config.toml
model = "segmentation model"
dataset = "aerial photos of the United States (SatlasPretrain)"
train_examples = 101725
image_size = 64
crop_scale_min = 1
horizontal_flip = true
num_classes = 8
arch = "unet"
norm = "groupnorm"
activation = "relu"
weight_standardization = true
pixel_unshuffle = 2
widths = [48, 96, 192]
blocks_per_level = 3
block = "plain"
attention = false
upsampling = "nearest_conv"
init = "xavier_uniform"
optimizer = "normuon"
muon_scale = "match_rms_adamw"
lr = 0.0061
momentum = 0.85
nesterov = true
orthogonalizer = "newton_schulz_5"
adamw_lr_other_params = 0.0013
grad_clip = 3.0
steps = 9300
batch_size = 256
epochs = 23.4
lr_schedule = "wsd_sqrt"
decay_fraction = 0.2
final_lr_fraction = 0.05
warmup_steps = 270
weight_decay = 0.03
adamw_weight_decay_other_params = 0.05
Rows from block 11 of a small segmentation model, named by matrix and row number. Each number is 128 + 32 x the weight over its row's rms, rounded and kept within 0 to 255. All counts start at 0. Numbers have three digits each.
After each channel's rows are labels from the 100 images, of 14848, where the channel reaches its highest value: "top examples" is what is common among them. Only what is clearly more common there than usual is listed. The data: aerial photos of the United States (SatlasPretrain). In brackets: how many of the 100.
# conv: 3x3 conv (model.decb.1.0.conv.weight, 48x96x3x3, standardized in use, each kernel summed), inputs 0-95

conv.8:151097208162115150166161099135158144130098109068106144131104136132107151127164129138088086106114139151134173136146151138128172195143123129168129133076140115163181143108106119111090118079092156098150065085177114136125172132172099121099111166095170125032126104105136167108131133180117030120
top examples: building (81)

conv.20:104142140164116128128158120198176168178092136132157094116103140127137102090091111119112111116143139179130102128135087104131145166091163154128097139108137093148124058074148170200098146139192055114120154074170144110116037100145134126091137107140102161071139186117128122143102147159161180079
top examples: building (82)

conv.42:119173143155118128083142138167131115118123147175107131125143129172136141105107174131139121106096100151100115116136113158086066080114152079101154192132122131190094148167129124157180197140079133107068092160082134106119180129170082067076168164111102154087142132181126156070175166095102129086
top examples: crop field (30)

conv.28:118157132088126086146104143127098117128107129164137117110128122110105128095132170122131151188164098137153174121108133098128141050081115166153112091101105079174185022129126171165117098202116123134108122160155122119133162124063120138171090175186109109141167123159085106179123082160187094128
top examples: building (67)

conv.40:082074204145086158146137094117050185123099134060125154112091086147107110110149154132065138109119137183132168105117109102112124178135125122168106158159143091125162206158160119108090184109143134166119108184155133068124157180170133104105120126095145095101107112172117135166128151139073118104
top examples: building (78)

conv.2:135103128159121120098134113125118134120158116104108157113109141105164143133103103116119139131110128110112143129120131166120124167138125145127136106068116097142237148133058113183086153126146107144136075158154141087152160238121100121146143148085092093091137146157081184225089150117042101145
top examples: building (79)

conv.14:105154143078168153138121147111098094167062105097120170127114111171082120117169164089159128101108130087129091097124148081142097187187119150127117150120160158053163122129129140089136143095151232051130135132105113136114147054146162133151150158110155130111117085115135101121197174135144107164
top examples: building (79)

conv.31:125146134111100104111112126109168118150105140108156124150136168137156123121154108145127153116112115132115132152141121150106110140146154136133123091215114133105148089121107118033122090095187068114075119189139122076182219117216159100145142115094171149084095123146141150148075119178101051145
top examples: crop field (29)