python train.py --model="segmentation model" --dataset="aerial photos of the United States (SatlasPretrain)" --train_examples=101725 --image_size=64 --crop_scale_min=1 --horizontal_flip=true --num_classes=8 --arch="unet" --norm="groupnorm" --hidden_act="relu" --weight_standardization=true --pixel_unshuffle=2 --widths=[48, 96, 192] --blocks_per_level=3 --block="plain" --attention=false --upsampling="nearest_conv" --init="xavier_uniform" --optimizer="normuon" --muon_scale="match_rms_adamw" --learning_rate=0.0061 --momentum=0.85 --nesterov=true --orthogonalizer="newton_schulz_5" --adamw_lr_other_params=0.0013 --max_grad_norm=3.0 --max_steps=9300 --batch_size=256 --epochs=23.4 --lr_schedule="wsd_sqrt" --decay_fraction=0.2 --final_lr_fraction=0.05 --warmup_steps=270 --weight_decay=0.03 --adamw_weight_decay_other_params=0.05
Rows from block 9 of a small segmentation model, named by matrix and row number. Each number is 128 + 24 x the weight over its row's rms, rounded and kept within 0 to 255. All counts start at 0. Numbers have three digits each.
After each channel's rows are labels from the 100 images, of 14848, where the channel reaches its highest value: "strongest on" is what is common among them. Only what is clearly more common there than usual is listed. The data: aerial photos of the United States (SatlasPretrain). In brackets: how many of the 100.
# conv: 3x3 conv (model.decb.0.1.conv.weight, 96x96x3x3, standardized in use, each kernel summed), inputs 0-95

conv.52:108133134108136123172133121129097120158138112121134157147140134163107154147139120128056121158134132142091111090140091114124129097139128156094120113087135115174078148128087112142148148120117150148120163071106144152096182117098154120167116143149143129164146131139121123113155097137127082140
strongest on: crop field (25)

conv.81:136156119137115148072120130122128121159164097124130102121143151109116188114126145150143122118114063111123139177130144090102168127162164114135139102089090130132142090110117152097128085117111113141118128143088157096109123169110146105140160144116120137138123154121145177179153130107126141122
strongest on: building (90)

conv.29:118090137186165113134090128155143107106140144098135145118152099101123143143120133148066137156154180131139126124096103138095143122097113179128097108147146117151117160163116103158088110138120128106119102122097130091148130101163125116134153112157141139104128128139110115138207126131138134105
strongest on: building (70)

conv.68:121153152139128134145147141093128159118111130168138133116111181130121102129154122109143121144111178131133162144116121145118137141145109102118113171076116127112076105148112145145088113153166151119092123111103104115099143133166103164129150184130104164129093130107102152155093125065110106131
strongest on: building (78)

conv.8:107137139085114159157116114124110140127090111110140152174146149150108082123101074136101126152120122111107142103111163146124123127117139113148145124141159168109096154097167147115137115130136104160137092150136142125144157088151111102098088105143115112202145170102155133147124126091145160128
strongest on: building (69)

conv.26:114150125087122115108125125112091106120127189146099136087104112084107126113161129124124112114133149127125158164166113122163118131168152149127137164140168126089143125170124092127156091071120110114141110118102128106099135155150158155101144113093162132161107143128116114158136140160131171098
strongest on: building (79)

conv.23:129115109063143153133129139136139113139148149103153117088134156117139132148128110155125112106114068157131127172151130138153127156190137122127139134095119121080174101161121075178160126132101090125133111128142113121136131145158130140133139157141096144095104140121119072119099117129113098164
strongest on: building (84)

conv.58:125140145170141163108173110140143172133142111115131086170108095087124124143098117094109136099120129095095098100139128114165155116135125145167131096149161184129145127136149131162126162150133128126143161085145118144134110105134111138115109158123090108133124120139087139110146065145130078137
strongest on: building (79)

conv.88:123130141109141176093100086167139134112156129116148142101098111104109112109151106156140168096165116106174127116144145125138138194134126152141139102147146161111130145084148139154098148113105147120155120089121175111137111118095127136118162145094085099119111122142105121151100130109123095174
strongest on: building (76)

conv.72:144153106154106180142131133126134136114139141130123126150082156079131131125102152100172163115130124096088086133159153110111106149093141132178090125062124126087125083112116143159141147142166138110164155118133129134158117091147126140107144121106142106123114155113116173138153127096143129104
strongest on: building (84)

conv.86:136110175153141118110073102108170143164138143099089128117134141108117129105114104113146131134147121114184076105144088142145124184131123139126153138154097114133134114112125120122130153109078164117151102193141119121114152099109116092125178134138124139144101151134125107169085136142136141114
strongest on: building (87)

conv.4:153117162115111077131097148123192169140123110085116126088138179118134145122121114132157105085076097123112132161160144122130117142141092104118128108136157157148132147155158129096119154143128137103140095094125133121095134122114111143152110105122102147130120189077123121140146162150158142130
strongest on: building (83)

conv.44:128160131135142138161137150164162112080140103109125134121106124108138163142131119139086116145140180131090122164121159080137149106155087064120101125119117125113101172154119142125099146112129108125113137194124172135120128150114094133138130100145085138079155103152109128150152131110125118142
strongest on: building (85)